Rows from block 4 of a small self-supervised image encoder, named by matrix and row number. Rows with one number within an expert belong to one neuron, the router's apart. Each number is 128 + 32 x the weight over its row's rms, rounded and kept within 0 to 255. All counts start at 0. Numbers have three digits each.
Before each expert's rows are labels from the 100 images, of 14848, where the router gives the expert most weight on average: "responds to" is what is common among them; "patch colour" is the nearest of a few named colours to the mean colour under the peak. Only what is clearly more common there than usual is listed. The data: microscope photos of single blood and bone marrow cells.
# router: router (model.blocks.4.mlp.router.weight, 16x256, trained with AdamW), inputs 172-255
# gate: expert gate (model.blocks.4.mlp.gate, 16x64x256), inputs 172-255
# up: expert up (model.blocks.4.mlp.up, 16x64x256), inputs 172-255
# down: expert down (model.blocks.4.mlp.down, 16x256x64, transposed), outputs 172-255

# expert 11
responds to: cell type: lymphocyte
patch colour: white
router.11:077129150120173106158139103098127134100187146124136163143153117148111092147100102089089122127186175104140125137159105121155117149166164095137118095178137139120118128123141133140138106113089114114117138123158093125145133124081153132161131092126112115133
gate.12:147167216099167096146112152098177132066120046094155162101125084088143122149170151204139124098101075127118133171107076116161174117105119123166188116141145200136145140050125131149080162092120107192107107117146133156122070133109129097151182109137087132126
up.12:100170195116130161124137147082135144157126084073138129111106100126128185173121118129114181136099101153128111115127119069180117115102161081120186106195155201151139111080108092142077118141139143153119111127165196169144099136105131116167138118125100126099
down.12:106167159149096167188086140115135130179141119084207134145123133135119126118098162096126116162092113209133135131113086128071076174131144124139177140155134097134115138135160067150147122073127108163172116179153143166165108118112150076122138084113107130120
gate.13:141081155149100120135134161110198121178129145097074155121067104125117114145087166116114099121096137122126160160159106164158089095170082119179142151129123117195136096140083073168113139152130189120098108131149173115167149118156143085162150088114173129166
up.13:120129161131102149134114140169172137151138139139098114127073107162156080157143160134121150118127179117131127166082076177224110115144080127141148188114158126187149125152092100186155121145134138092166134079130161042147117148075153110119100098142105137138
down.13:106113152099174121100114144124106125070110156150110084132090119175144143170158084177090107123145105098142098147109168122250140149144045130106141152159170124081173107157181161187156135150130115129171038068119122180085151128093143125117110119104115182074
gate.14:097158136107109137113088135163095132150122073181135107101070138150133075114116124166120170130075162089131138139175155131250113085093098124134190089123167148126143110171150104177118120041106077139105090118094182161115132132095146088145062111131150160105
up.14:142165122180114092143151142118087131166097124098100119128111091132077156140136114093147098164171093146143122084091143129070133118128142121111116163089114101100155102115108115151126118194046195151116176078168101097210068079184099140150201151143103132098
down.14:130084161137111134093107131141138178186112100077162111111089116182122158084149122164167143142103134120190103156154192116139155108170111168154140127174139103112135192144127181191166115067122109128134103086099144115139130159180133095060137148152097133112
gate.15:136075194124077177126117169086151156166104130136105144055142127113124163147139181078070109169095105127154147162161170112142102067149106143132143131115141102131129135079090070151154139156178125143168137058100141101112163186215138103160135129150136136048
up.15:149094181112098104093102171113139132148135143091096157061114117133085181124148184126100091123121125113085152150161176085170127065136102127113114126112170095142143137123111103162123112184175108128129171101102125157152080166137138097125118112120145127073
down.15:113160091168119056163160098152122120053144182149153081118122151159148121146149118127132150129158113110109054150152153137158147136136147114130120167141074121089163102135205126133109164156136138154121109142117098095100110161007192103139160123089148097150
gate.16:119091105099117168075159117175164090177140143153111173179111203096131048152125146064097100156140104164123128100083217082205113119084099073153142103114114075098142106137114143162205165096144170100144102059094138151133151139143164143138111091121127134123
up.16:199112148145112078149115140089084117124125167177097089063157073173194155122153154157153161085135173115119119165161119175095171116122157148092045113112157165141151103131140123045100159119127163133110103129156055112075118114125069103106149166139168128139
down.16:182130111135096111133192136190116171117113169123083153082108072187144128089127115077122120108132163099090085162102137110172160102146149116090099093111113156140143136117110131154122156157094154111074140106148098114159171123120080102117119090141152186132
gate.17:122114067107105126146134135168149118134132152150100090134061121147072124110145121139161010111131165109110139159090135121133114111128132116102131124131120122114111159126151127160127090100180154141095170133108113116127255104154143130159159128157200161104
up.17:119117083098102152143136134142091113132122183132096091113137122145077120104151117147152077066119175126108115156104144117139121127132134125087125117113114132111132158133155130174133105066189145121091175139107125103136255101149128117153186121141158152111
down.17:148134136152136099105147078195165134169112181154134162195139080119130123082143083142101134149099105122145186090105030167086124130100144108173118090184150147134114092142132123116183114167133115108186110112087131174108051135079182103131108076125120114117
gate.18:099114113168118118124115138156134093133118154122104131121098143166124077134121102104164029113084151113090091131163121195154127124152105151132140164129062184107103146111118161164153129108154136109144147122141206088172142103143135123094160159159115144155
up.18:179149159131147116157155114144107127123133130157121086152172111123138126099109161163118123138159111139154144121103139082087062126136173163112116077119128097115126079148128101141140217143089177135126100146113083111088163176064187117141122093120142119099
down.18:126076120153128152108134125143142145108161145140153171146153038147176113116124138037140147098110185176159059140045123158101135090184099123122113104119082096198178086127101148171170161159094103151160059135150089092138143146123142158079072129109101148153
gate.19:152126164140108082069149105126157107168116090107068123130154126153134151108135135133172087182092131116055130120166136105129185137099132111135080187091124127088093115135138114145127146168115150116126141163146091113130255094035105116156178150133096139111
up.19:108126104114137158176109138143089119139125193148185082138112115086167107099121158089138137119159114151180104126075094072123060099156130150097174093139097131179160157134118135107098110080204153179151130162141170093164037157181162156100098106102108093113
down.19:123095144165128160074147082141098119122107116066093080118115140105127130133141121097160166178139136135093108099191182120125136106160113053151146118080159090229170104106097117116124122155174140136115129137141149106114067129000147139178127113142120184149
gate.20:094136090118135087121120111128127118129116161118101086109097155127138121076151169117147193148113122184149142130123172168118132085144132183122154187134154143122078121160127100124100130048118072127169147164137116129119171149248134129144143117085063143178
up.20:110154090132142116133139139066157166178127069134096118125117140124155118124125108139111156113089124131134157150184162168164161131133154183148178174154159134117081086142117060142079089057130081132201118128091124145095143127251136096174084127096027122124
down.20:129118141127115144088096151121140119111162162128146160164134138107124087134124127113169119157120111105113125136082114157134140132188113122134109143160174122149104135108059154157163111116180132124157183083130116148096162170092073168162144156097159155110
gate.21:101121186137119159147136134153105144163115071193096145104096121112149135124160197133155176103147158110100154144112116156092052120099110138145158062110133191170122097100126086117116140112132117148143167150134124150080166145070111115117220114105100137095
up.21:102119172134115148147125138158093145163114080200099133093075124128147143108142201153148156096148165112084155147126123166105040112108111137137154080120136174165127099113137095112108124118107126147150167137126136152072180141066106107124195123100102154099
down.21:165124093113122112155154136130179155176078160153135145171126143134085095098119049110132130131119123126071107123113121123146138152137140107118140146149115149137113131155139125119109133090160161118117158101130145155139111148059136096065102151125124150130
gate.22:140126239148129126110170107202195098128125129136187122118091125125171099104093162142151094118136128100102141151074150107217148106142107107165146050115125118111110154135124111136147120137128103132158077158158156091107085151089159162127095102123182165139
up.22:116110057086123127154089137071112163154111127142093155179122120126078163165163110118077136136107117181154118094181104198079097136105154133103135202137136114150123097130124137099131135123144130121134159104068141172126167110219113114119134131164046112121
down.22:147129161148155127129141172211130155168099122082147101130080130072115140057129151146159130133112136138118090167099127107127128120148152133189138098127142045094099138129118131204168097158129125118159086108108155133123147163185143112123104097145123158101
gate.23:102130113131119154111103120098172108149126176099136135119135116130153098121155174135164144119140144169080155133117108122129098127126100119081082147090112161078158120145149123096080151126036106143130144110148164119132063120148107126121151155132105146129
up.23:104122104128142142130126126195061138118151113149124096149100183137111175121117081140083140190112136165172105116110100144084121108135148174143147130146093069176130118095117105198127128170203070105171106158139105119102138137095107094146157153137091093076
down.23:093116110140125167113116156107166143191118107110173101125071116055135102124098134107123174172135127159081131124127089094129129139110083110109151129090105116201185165116132164054167150119112081126165121112089198131140095113157097150164176123139111128134

# expert 5
responds to: smear: peripheral blood
patch colour: pink
router.5:125087124075170149167080111171128158116123078132131080110140094101153059090121133059155127106116107150128053108117102153129108141114145102129139163124109149187102135082078119078142164087116136171090087148181157129145112146113156148151144084101118144183
gate.0:129109134144190155140111122106073111125115065168171138118100086126176146150108093154164056134086170122146174103119082126076094147136098115151118095116137104150138119109087167115117147157105086150190128065116133165151152135102169179149164130119172117116
up.0:121104179095140130093082103110129115143147102151164168137094087118204139184150115166152057165076100159139125101094038170084100135147089101149079067115153078112127100054066169155146136169143087125160106116116146143139154147053133147146160126119169163158
down.0:110125141127118162084135136046146147125148106147139138103125123173165184143130168146200142079134152147110149130107140166190190100142107157157161119078127092162123102152129107174114124131108140122086170147146109064106088157009112108073130100107111140101
gate.1:170116129133131094106152122104175137120113091155134119150118111107127130155114140142100086127150116115068093109117131088175076120101102051129115194117139104151081119169119141106145102130157169116113135198144159148150128151109127117119125183149097126097
up.1:122154123114132104183108080134120100144120194127150109134177091114092135155123156144158201125125094203164118136185084191039129131124172173095131103129146129138202122145127120111093172134109120139138066088167115111110136116146153135097134112131144101092
down.1:097133086173139114161190103099165170152174128115131082152128138141135143111187120112106136127133117098089042124178156146115136156149215112089145151094160114128160109133112125169153150160140154138100106103165129136120143085030124121116066089133183079142
gate.2:170104110109136111133111108170061121137130111151152179134105151174120107101177111085138116139114129133154109165201136150126063123126122166127118081132096129007174147153106115133126121134089165133160158027125171197044133115169136160112177166130069118128
up.2:124204088125156107121136156181167102138138068141126161159135133105093121119126108164131220149075132126146085091153122133104173137114136139163173102139122113135186152131109202097133143156154146173156073179156143149134145182098093118075081165111122151127
down.2:145138104179117176092145108150183125160136091113103158106127079081127130109175176153156145135137151110164152143091177032101150067192083130206137133148137073133086125151118172083141166143160096105113138106155080152160142116093159138126083150140182105083
gate.3:114116072161092164141193151163115137132147144131149111136073123136091163110110131090161087136088149192117142153185169186136154172116121096106075129146132124086082070124100046122173173125090159133137150070136118149149088137079109130099150069191148115125
up.3:113121056151104184142159154152131140121149131134132109111070139113122166084119128089148095136102155191118153153157176183134128134129122084123079137136126141082099069107104025137161165133131165146163142072119141162157074140079117118112161062198154131100
down.3:139133163136125089098146126180116103134122168196114140122112056117099110179146112102161113086090124108152136125139149032148151145109096158170163113085165126118118128178139166163123079159143128112123116141084141079115092141044120148121102148106112151138
gate.4:176141157095164112148140148097140140156155086088145096118128088111119142081167144100099047106127142101100111121094202160191177122178188099122152122176126128110146115170179128143188194066154113186115130143148145116147209108018093120127172155104052187141
up.4:161124146097163115160141129100113129142152105092145092131122093113118140073159150097085044111121138093104097103116194151204173126176177125122146129177118130124155131167169142178216180073134126199081132146154129122132240103027082117125147142083066180153
down.4:132146204104132097086168100076150125140121125172202147156164078102108184116091171132113095141109160175139137125116096113056073130112141104152171105125125105119116104126122165127141115215106095128145153086146153151107101133123118112064007136126122066147
gate.5:084088161149130131166128117126126163140138119098204099108152113151119119129101057104132150128114096191114105136121099058108124140144118014096166147131113145102088144073100090157133153106137106144080119056126133160138156156135096176156117088167112141112
up.5:099076150165131127153156108145108132113102123110180096115166126130098118127097050091138159135150089150118109128133115034109143170138099037085180163147118156131105123074110113112122149100097116165089114040153131162171192144174114180173091103179107109121
down.5:143168139061102095081122112124169123136185150140092122124132093180204112157122150173127143165131127117153158099123107122142157095121141139107094105168135107137121112120126085139154131171125136132137107231085117151124100184054142131115073118090169105128
gate.6:124068149131146139136142158114125109120145061070112124143116128146116158138117086147136117175140072112100112112120147143200133106144110148102120080072105098103164092129102150113116126160123107186130113193078074105121025112164091104122054138093145157173
up.6:090137072114128118111122136124167145125115204198157139093134118117128115123143148117113139055123185123194108177148141134071112153109145116147138166178172176158113175137171139121135113085092119095149147070134169176132229115161174127122181110160089101084
down.6:150091160131136143179121155118109173156115034159171135110129130148108099118132095127112136093164104131139102107124076125153093132130061124141161161109131117071042137151112145169101105116114101104134123141115126120154131158131067114108122095087085184134
gate.7:121156135200104099107105101109047109135070130151089144099060094196113141176117128131137093125099087099115143100136174107167147125137123153071088115169114098123094132120157169089158101129084169107104137084143137120159163124177139145135112128174134155154
up.7:108079151192123156150121103170199130104123109152111192136155138130127129121122080116090153151110114087107107126122129119102084139104143138096185130153060138115077116113110087129084122141097086146108116155121115158125139097176133158147082169174213122164
down.7:129145152137130164162152146125208182131110183115142158169144145153146144103146091141114129187172124104171129106162144064132101125160113130140121150110115187116076144159089130056131154171119150128092107136145068145154133140089097117149116146125137134166
gate.8:135160100150143110159122097130129174112111115155157080136117080139134108102175143155146121142177117118068102158109129133151064089197145085029116152128093160099138080152070112145121165210129185108141112138127116096138065146149132167060142062163130121165
up.8:101141114099140138120105066114126125110135134153116094091099094150159146085181166170188118092135107187116094155093150102138064090198107044072083183091112141106123097157094166135130137130116191137121102215111108132158093132105129166062117110184070093137
down.8:157157120127146093126073051127125145073109141161170071142122141112173163146127069082142174105180153149101124084157106155172079056147112077099181121075088103130087164144087092200083177128135131094055148115140164135135092078097123125132136068130151114114
gate.9:125079058122159129163099136133082141171158129133172105157147179106108163167165111088099091121107131165121123106131165192105123110106161135137090137168151152038176124052119127108162098181100108202082172104144146180121068118222163144102083118084176134075
up.9:123128186115105151083136115140130115095104100185171098085146122109160139123104108122133172134132115113102157157112129059209167143143111110095189146087131135143111128140141070126124151082081145113174104111129128151169166121098088110158158146118108084125
down.9:083149164077066113124125151132127121113153108129160141172116147176166094167083167069151127105172149130056119166137130113036164131160128141168148147092166106179094113152149040143152151114027110141153102101161150145155160131118112098162135088087075112149
gate.10:120157162112144147122140097082102065147100196086139101121110129135100128148133128115124164142100088131121079136109134173200121135141196184095113053126094125105146149155129156164188151179128144174064128096112106070095130115121097183142052131142145157184
up.10:118095150148097109143117132155138181124149103155108164130144114111145133124129139139115090135143145135137176110168101072050133099106064086144118164147167110147116094120112113133076113108114128071164120162159132171146165146143186077119184121124143069055
down.10:092104123101148114098135130105129101094112118174149108154138134124149147111114079083156147149114143159162095105193158105115145151144175156143123110152147133118116159160116145182109144251113123160137088150152098080126113122119057148078112158112116116109
gate.11:139157130177106138143214138122159118086140143142093099138116116108128163124088146121116074144124123052084157121154189106085145084152129165133139173163096135163124129107139138130099113146077086163145095132108116136126216077140129111132155159163107089122
up.11:110103109102135136096042096115115129167127128082163133155121162151120089114161150126157132111164127165185106123117081150174115137097117045151119108127137109104133112180132121136127115099161193081105146119120120145135077168128139134097138065124183131135
down.11:086142114166108151031160170130117173172167073134109160110105051161103121167130180056135143139130140149100097097138079098193129116132039079115134155154163078119080095113128103097134102149152070130176130096145176167114135131108128112144102109103126121112

# expert 3
responds to: cell type: lymphocyte
patch colour: white
router.3:102070093124145114142149082142112151078101113072178147142107149121055162083096110195138115116163150123137139116159189154152205113162137134150143124203148192106102138111143154142166163131080102172171117116091109149113084147124142131140113159114111139177
gate.12:155228124116151139136160141060139102125149138075144135129101126141127086162138127182051116129151138013145147145103187096132070058140170176136153108162137161139128152179166117149150090106093113090204104136096125171077072123111155110135134147106133098133
up.12:120106125112118144137086153124139125163114140116098067092096121178171201067142080112161082129122116246123118140135116094133117132092104111050118179123134119133096173087100113120133176155130191152137137132127160127143172197105122154138131100178086122139
down.12:113144104135123168172119150126094125143122071120236073136125100094171142083170102164112150131118132063151146111128205189099098122141179136112138159145103205110130140127159140130148158159127114152156090075113138130077154111210122101132128130151120110150
gate.13:158130144094107133159155143208118145143151155147143148129075103144132109088139131126129000125134095101129125139084120132113151114128121128090104085078117151067073138090128086144124165158103115142114190085089094116147113144066137139139179090120138188118
up.13:144128141093097153162128142210110147138157165130139148127093108136126105083135128120144000113137108082130125138089120136134139115121117135107097080085135137062072146097127109129132180150104114136128180097083111106165135156062142136128189085111129184127
down.13:101105103089108082111125066143127122122125130128153129189142143168140140124116157099132090110103135160108109122122158104115121119141088193208172145092132131141186112214084169089138141150151128122148142108153167084154122143033106125127081113092131131145
gate.14:132104102225123109114063121110101133143121176134081103097053186133123130121098115127153157150155152182146201137149177069135163121132144120151148164070183145158170154139147112132161126147125143079126124132113109176104138122041134121076144180137084155166
up.14:122143108175142144103113100124140152079140149128146114164112149172069132130098084116139081105127123143106114101089142163149140114181102091131172139127108128119196094149117133138117128109163089105145121151143140109183178126066117154137134158123107136174
down.14:077133148120105174124129152121135110221118058066121193135110098128196157144143144059099089188125124111160131136121137128149111086079106110103108076084101118157148127095153121107124147127186122098157096081140126100119123174042129140140128130171122112111
gate.15:073083163157086149182108111099146089141112133090149081190111131102108111099149142147167146167211122148142126137124119074191163134090137171133113152109105087110160124116093163133109104148181138111126144190157176108110068118156114159112053134125017100102
up.15:121088194112161115167105110142097101081120146103187077168153131086092093137102124121118086129154140121155115132131091076151135095112145157151099116122072101127154159122152132159167128116133126123096073124167209111146127135093156171096079130142024075128
down.15:153127127135156122155098088177079091108129203186113162130116197111097146145117106110099140123130114103133112169165125081120165107130113113144123145187145128180110134121165149201149084099084092144071119075147076085113170094134140160097176172116075101077
gate.16:110114142151139143086164120121141148105167116110128181118153129137126144071135156123168082097095148052132154136132141173110103173134120127169109118166131146156067149087164162122180144105060149118157115079083108142137218171111189151130098106191116139110
up.16:067117143189123142074182137197110154144163162143165158137132135134132151096131158128120064127086134110134134121078154127146157154136104115150113191123139146138128129085147111128138129094047114112140152118094126143153234140199164171134144121115110152124
down.16:214142163157079116162087124076098127153112172102120106114122136110182103128185128150117142129136108151089131124157130123134097111117146174118105124135127153113124126192118131150088120157149110108108139132105143032090078132215161062113152159163232096089
gate.17:102109113135109205156107135160111096088146158123131117131153077161165184119104111120135088094109105115170170126132183073110158142114137128117085119143110123089110149134175129147174154176139150116162107119107118151073123068152125148147098086128077109124
up.17:099078122106116191122096130151114130100128176152150145140095084146201163110135153091146093112127088111170125149137135139124134140081148099100104100147135098097134150109162173139166148136138141088135112153120124120081098055115132146155091101102097095119
down.17:178137143104159073120067114110128094099138153095095104127125155083094129183118157180127125188175152074207114096078146105131139123123177141083141204093100142093143134117143131132229134116059120149134068137136070112161137132155139152161160146096148147119
gate.18:152102135105150141130129147105117095133104099110074125142158099126130130145158132113150087147146113080138092096212122147116137147120127095121103072129144098132060123124163183151158160116141161132132142129123145125098106158140124151130133100119111098141
up.18:102139145136129143200120079139169122119167122127177077157107153111249104096170114126135063153177136105106096109130144079127109088114107118155127149107089093138154099072153133124156108142211133097112160204083128112121159111184126159091165070101056128141
down.18:178167116095179121120139130139095120120120076127092131130165107132140141173136087140133156176141142097150121123150127128128132120153104163119125114191124139141090098119095065232092143141100112126112083223133062068134138064097087125146103122187224119101
gate.19:130095096116162138101141119050133073147061123130115109139090121155120136125101118166136186122107159174148139122177140144130094160139149158135116136195130163162141131129113162135115142087098166117147103146141100171040124087086141126124122209183100157184
up.19:109104115140164155075121136084161079180095100150116138143143134145113140147124154161160130100097161144132157078114143092087046131138117173140136144167124163130087133138131167136102138044046129144130108152150138151080095116070144125130110181203132142172
down.19:171168152125113112043115097084158164156098140114125093098094159104158136120099106119150059125132125081155120164143128050209181101074143185141082133138126082124071106087135137136130102161102152108160079140117112160158156151051149174149148138125119072143
gate.20:141157175088130125121139126130099133203117101119181143116121134139100117124140060134141092110086147120176160162144153080168122159135127187131132081127162109080170172118055135163183139112154129152108041079099185141117172183088140132122135143186161139151
up.20:078163121107121160119143129146190166141173161164135109143129087204081184163184104126139086158082139099138121143119125003157093131191139153083132178132135122175091113142118151125160117066131075166135124086088122125124084136173120149148131128165121145180
down.20:120098179158131191170129112174085102097099156108163169119116093106134128098170118158161147208100079117111151064105083168074130150119167138165072112103202136127098142151130162136191119144113135066116103076125137127103155129175132126048146147114125138143
gate.21:130173097110125154159222154147111181079132155051176116129131119118111143108129114125090164150101125069146096127076164128105196109127123110135115161052115149127057168155136115150156088141108140155116189084111146150152087127125065082161122120114127135154
up.21:110166096119137164163220152141103174091130150050171111129122113121106135085157091108093183156131157067131100126100178116113187115125140107139123158082118140122078175172142131164123105121087155139130164118090150150148135126117065102151141095130135143136
down.21:128050108123163153161087116168157161094102158115105097119134094158147133163155063160156081165088135120103119171166146095131084117130175139135178118125122140119157114140098138099110143131128155153125151139148143069153154116088129073127147090146096125102
gate.22:151184111152116094138165156164114173115134045130058144096060141112129175131137104148143120113091138103098127137060103034140121125115113129133120165101158151186066119113117154119099145145183145109125173113128102175186112137130136082135167141160105140120
up.22:161040121096148118096170138105134112132122170087149120184141162150146109142140102100117152126170130124190083121130113237102163131105127176119131125126112103063138097121124083090156126146124115140186099105080108081083121150132100144171050128088165116160
down.22:114161095133160103184149120111108138154209137144133064150126147102152099117138119124128134151142146111090121135187154105155089168191180165136082141079147104149096128131139155143187127150101139148064153074162160154099204074033157120086125114120121140117
gate.23:064122143112144125153152114093134125152118114142100126199098111139087050133126129145118089094154150101124143128102123131111074062133117162150165065156114143080147159107123102174133129086131073083129108162097200122132172123043191180115099109149124122137
up.23:093128112068141177130153136099192146182142104154058096122121110133093074135098118107120119132175119118079185139130137148059084073112156116120172103136086148114110106151187098142073123133108168091130134146105149161095093134066133139196195077123129133096
down.23:135176121091160173147175166146163103169142119127156144187144096134130156147110131137116101132116145146119095098078061170110085126162140098154126102100116139110129104128112120146095150092181093207132145050139166168111139127071102111154137099134122168101

# expert 8
responds to: smear: peripheral blood; cell type: lymphocyte; cell type: erythroblast
patch colour: pink
router.8:116129070146154141155124101130077165105117126133144175111126171128120139128078129125105113137129148146144108145144100190127174156167126135145155192163156107136165092116125073072103115062055112147140173149120111162179163141097123127134136120075139141141
gate.0:141149138110170103154128159109133129139121132117111126164134125174132149059113127110122166161112109159151112140131094182092150105127159166182148152164136105155136112075161164166111159144195161160123140107105093107105162132224146128149093063110106108115
up.0:111118083157099121117146131163150145145127115139137078096132132107156113202113139116131076084118113119154122122133164116097122148158134101072090127103110152128150144143105120054106098142090088132110111136104141131119052127000164133118149166151184151135
down.0:122082109141147118120165121164119109166110123113157136074135221166138115160122147141168111132098118133103156160171116173177159129094079119119111103144103145099114146163134106104110111112093087106117084161126145176160116128163115165172127202115132182146
gate.1:108197138108117141146137149128150149136165122156140089150149121130191123131120160135108054210138084090105106133107143075077116128148136132118141129134102140040093124160109131156106121156111107119119083095165184169121194146113152115108201125171074051099
up.1:136156170125104159173132146133175135144154091151152089140164154143129144116131068149127077174127154161112115139150102105113179131157142110127123168141099166026118126138119096224095098189100081133141110114114207187122168121098141117139167116148104103099
down.1:151098170148170127173163114094190141127146072101215171156126148078137180155102106093140126085129114126186219136117089117076128119138078159116188087182122139136114101090112083146126139122083053159145149115105170124124076138150136109114135154116164172082
gate.2:178111123112127204134149116114133121125095157119124106138121131157103152161129110108158000113102122156154180125175154162095116106140126150082102136122141161082031114100110089075114139121132133098114099150092095142082113098120124160153155173137141156155
up.2:124158153107138073150123151124150082168130131144113136136096127105180139105110134174104243149184117152109115137097096102116175141110120139218117163137161091145194151163172160126140081139171118125160138117127128153154165168130165105109085157075105120085
down.2:122115171123127127119109151168200106117112152134136091137118141136131156126146145113132158046125134128134104140112116133155136132086146133073127115088118115140137126099163156093075141104070145172074136150144085130127173073126128092133124103174224117103
gate.3:084158039112125129112110142168080145149143102142090131117090157120161161137189120096106128106138110126153174103128168126073134123085094090147140184113195131165144118124154108047077097084145150066126116195141149150100132158137123131110230167102096128131
up.3:082156027121129120106104150169040149133145092140085133103115144121160161138163111095114146120125120150145163098120168133091150131090087086115119178119196122159140148123144148074081086086140156077122119190142132154128116166145096141121203189104096120131
down.3:162125138140140111161156135154255111142105142101122130116135127067132156122110160149127135154126139140116132135118135092131083150113140149126108250168139147099138143120129123038088129122112134120125175156085089235118136121057113111148138127138179116161
gate.4:080133149136143152146109150126099160166103092128097135091119146123124118132185179106121117172112140199095152112105128120114138153125120133122121126164158166135149128156142101131122175035045188072111129133097130161105140141123111130132165180100069147151
up.4:073138149120125163133100120120130116200113154120111147149074161126104126141218168110123097137160132148147158106101127101120093137126141174140101147161148136160207099166127065152125151058099161054099101142103144135066157105117154114124248182088096130164
down.4:096145127167142083112164095146237129115121160111128090182146132070121145135092139130120144154118127093074104086131136161117112101120092100141138234166134116139107125124106139086080107148162126130171091171114127211125055122077177178131065134129134140140
gate.5:081119095133085140088144178117089131099160154144131142176130111156162179142136128156173072076064135154156114111157140122132138143147081121154101151133146150145107142079125134153133080059160094164158173104105081183151096082160190143161102104121082081110
up.5:188158131125162110162138085147139145134114102135123115092115152113056105130116141089074147182179116099097173131123098130080103107114190117126158111128111130116131109176149118113114133204138143126101120107136194091115125172101069111100147149135153171131
down.5:117142132127155139135220094086175118135177116062130149061136209109140173120116183149124131136101113127170066152181137136103094122185101115129155143203138144159130147136087114149087116105106114103093182102165137124110087138194154096105179118133071141148
gate.6:124218146135118128093118125126158166171180133141118127171189120106041162158119141131137088118078160082106087158139190144070118149155147120104143077146109140053175131152090167148071155125110101118124146114147114129135117150105162137078090107151179133156
up.6:135152136164139163105144175118152166109193149133168132159178132089056166146150107105129156128069181075132110189139171076120128107082205091133160114148099148106162142166095158133096144115145111126116120062120113126149164156048195073067127110112174126098
down.6:153066157165178116140119125167132135136129110128120076100090108121143116145084081073175120124120108095128127170147118144102179146154132079098125136123135127066072132099139103120154163144121109152156143153114106101151113124169130116138151163157171133050
gate.7:113068136100151144075101107096185100155132140132128170200185140137000168117113123091098180069138153078118128129134124171104140174133140118116184110187120139157138124165116125187173067172111066113108111085135130111105120126196127149115075065115195167131
up.7:198082175169106147103127114086085124140154108140110128095169108115135138166119176049120097105123143143132148128061108088140106140127144090146177142195147099148111144150174132145140112114233136139110101143156163138116188106048097150095094149129149114153
down.7:153142123106067163091137145121103134123091104126120099138131112220162127125145115095161152166126157186099181108102131135144121138109062182121156162055139159157111108102055114111106162116119126114121176195150105140131152151144132115147057106097085075118
gate.8:129118138146157157114155131108199126161105042072115138125184109134144139154094159148088089095158132089077138150146087075133124113126098061155140084103093146075156154141149153155142140177098126114137123138166165127132079142121114191105123119121136131091
up.8:120098137144153166102141124097213136163097022077136146120151120112151131172082191137089057096155139103093149165158083099150133117128108062152148057093088129085145153145147163118137163172155129126134113177157154115131090133107111183097131136125142139079
down.8:116135129116081102092188119128123089131124149128157045125152132142123123111173141150136136162083088139150130131048130166126094126128112181104160205095118142114098097102065116104137138111150155110133131215096124154100191136146116114157232130171090136084
gate.9:157157159136096100125096102095097144119159083090073117159101107087171148135118102138129142152107091052052196133209144112080105137114123139141108169179156149225119093081138101176123102122157140108124166137110156205114110147056109105170107114167107140066
up.9:164178193124125106093089110113089115107141107080088161146121102098231121172089097118175097159113101093104144115230096088111127139109125133182117130147158087130133096129137123128101130146165152165173137160102116165121122109103095135155043137130205113079
down.9:105135095114159079173146156143131065136130142155138111127128144126106128123142141106145142127124137117137177164047119152165163105065105093117131144032149143089098105109147134123097113102039153100094160091147092095150148121051105153124131201194081145107
gate.10:097126129125112134090094140120196130090118076099159173103091142191073088115072125074156120140097159121076135114114137143128134140150124133126110086108107188074131135073116126085182216214088110146116141090123110134202175106079062140145154166110108156194
up.10:114125138113119136105094138135183139101129079103157173092107135189057091110097137073143107140107157126074127120110155135130141131137130131136111089101113206069136142081113107083173209204080118137099147106115101137181183112048069143147169170114119157200
down.10:118190117107137101144163114144112177127182108189142087167108124140166146144116085074094123130129157135138109132090158083132119090118116119087128153149105112202118152201087122216115125086145062136143189146153117154094085145037162149127055089135124115095
gate.11:182100173103134106134100132111134137157116145157069136099190116149108148138105136167093255125149072070128123156121088091077144131132105107155124124147147151096155145115140089140185129142110128104134092079148102148113082130118158134106065110131133156112
up.11:130107067153091151121111132168078125118125090144165136176094153170136139162170081079112049144136108147133139118114095156185109126134121160150147168106118103138143115137123112091122113132224100128167150191093132105134199100108155102138138121127081156156
down.11:137131103111171114105122126093161143082116164128137174104150151100133105134126160097095103116122114092133169143169085112093125142114148131132121142173083152095087120136129104106143168176093062151111100125086102157116166141107082123127150139143118150191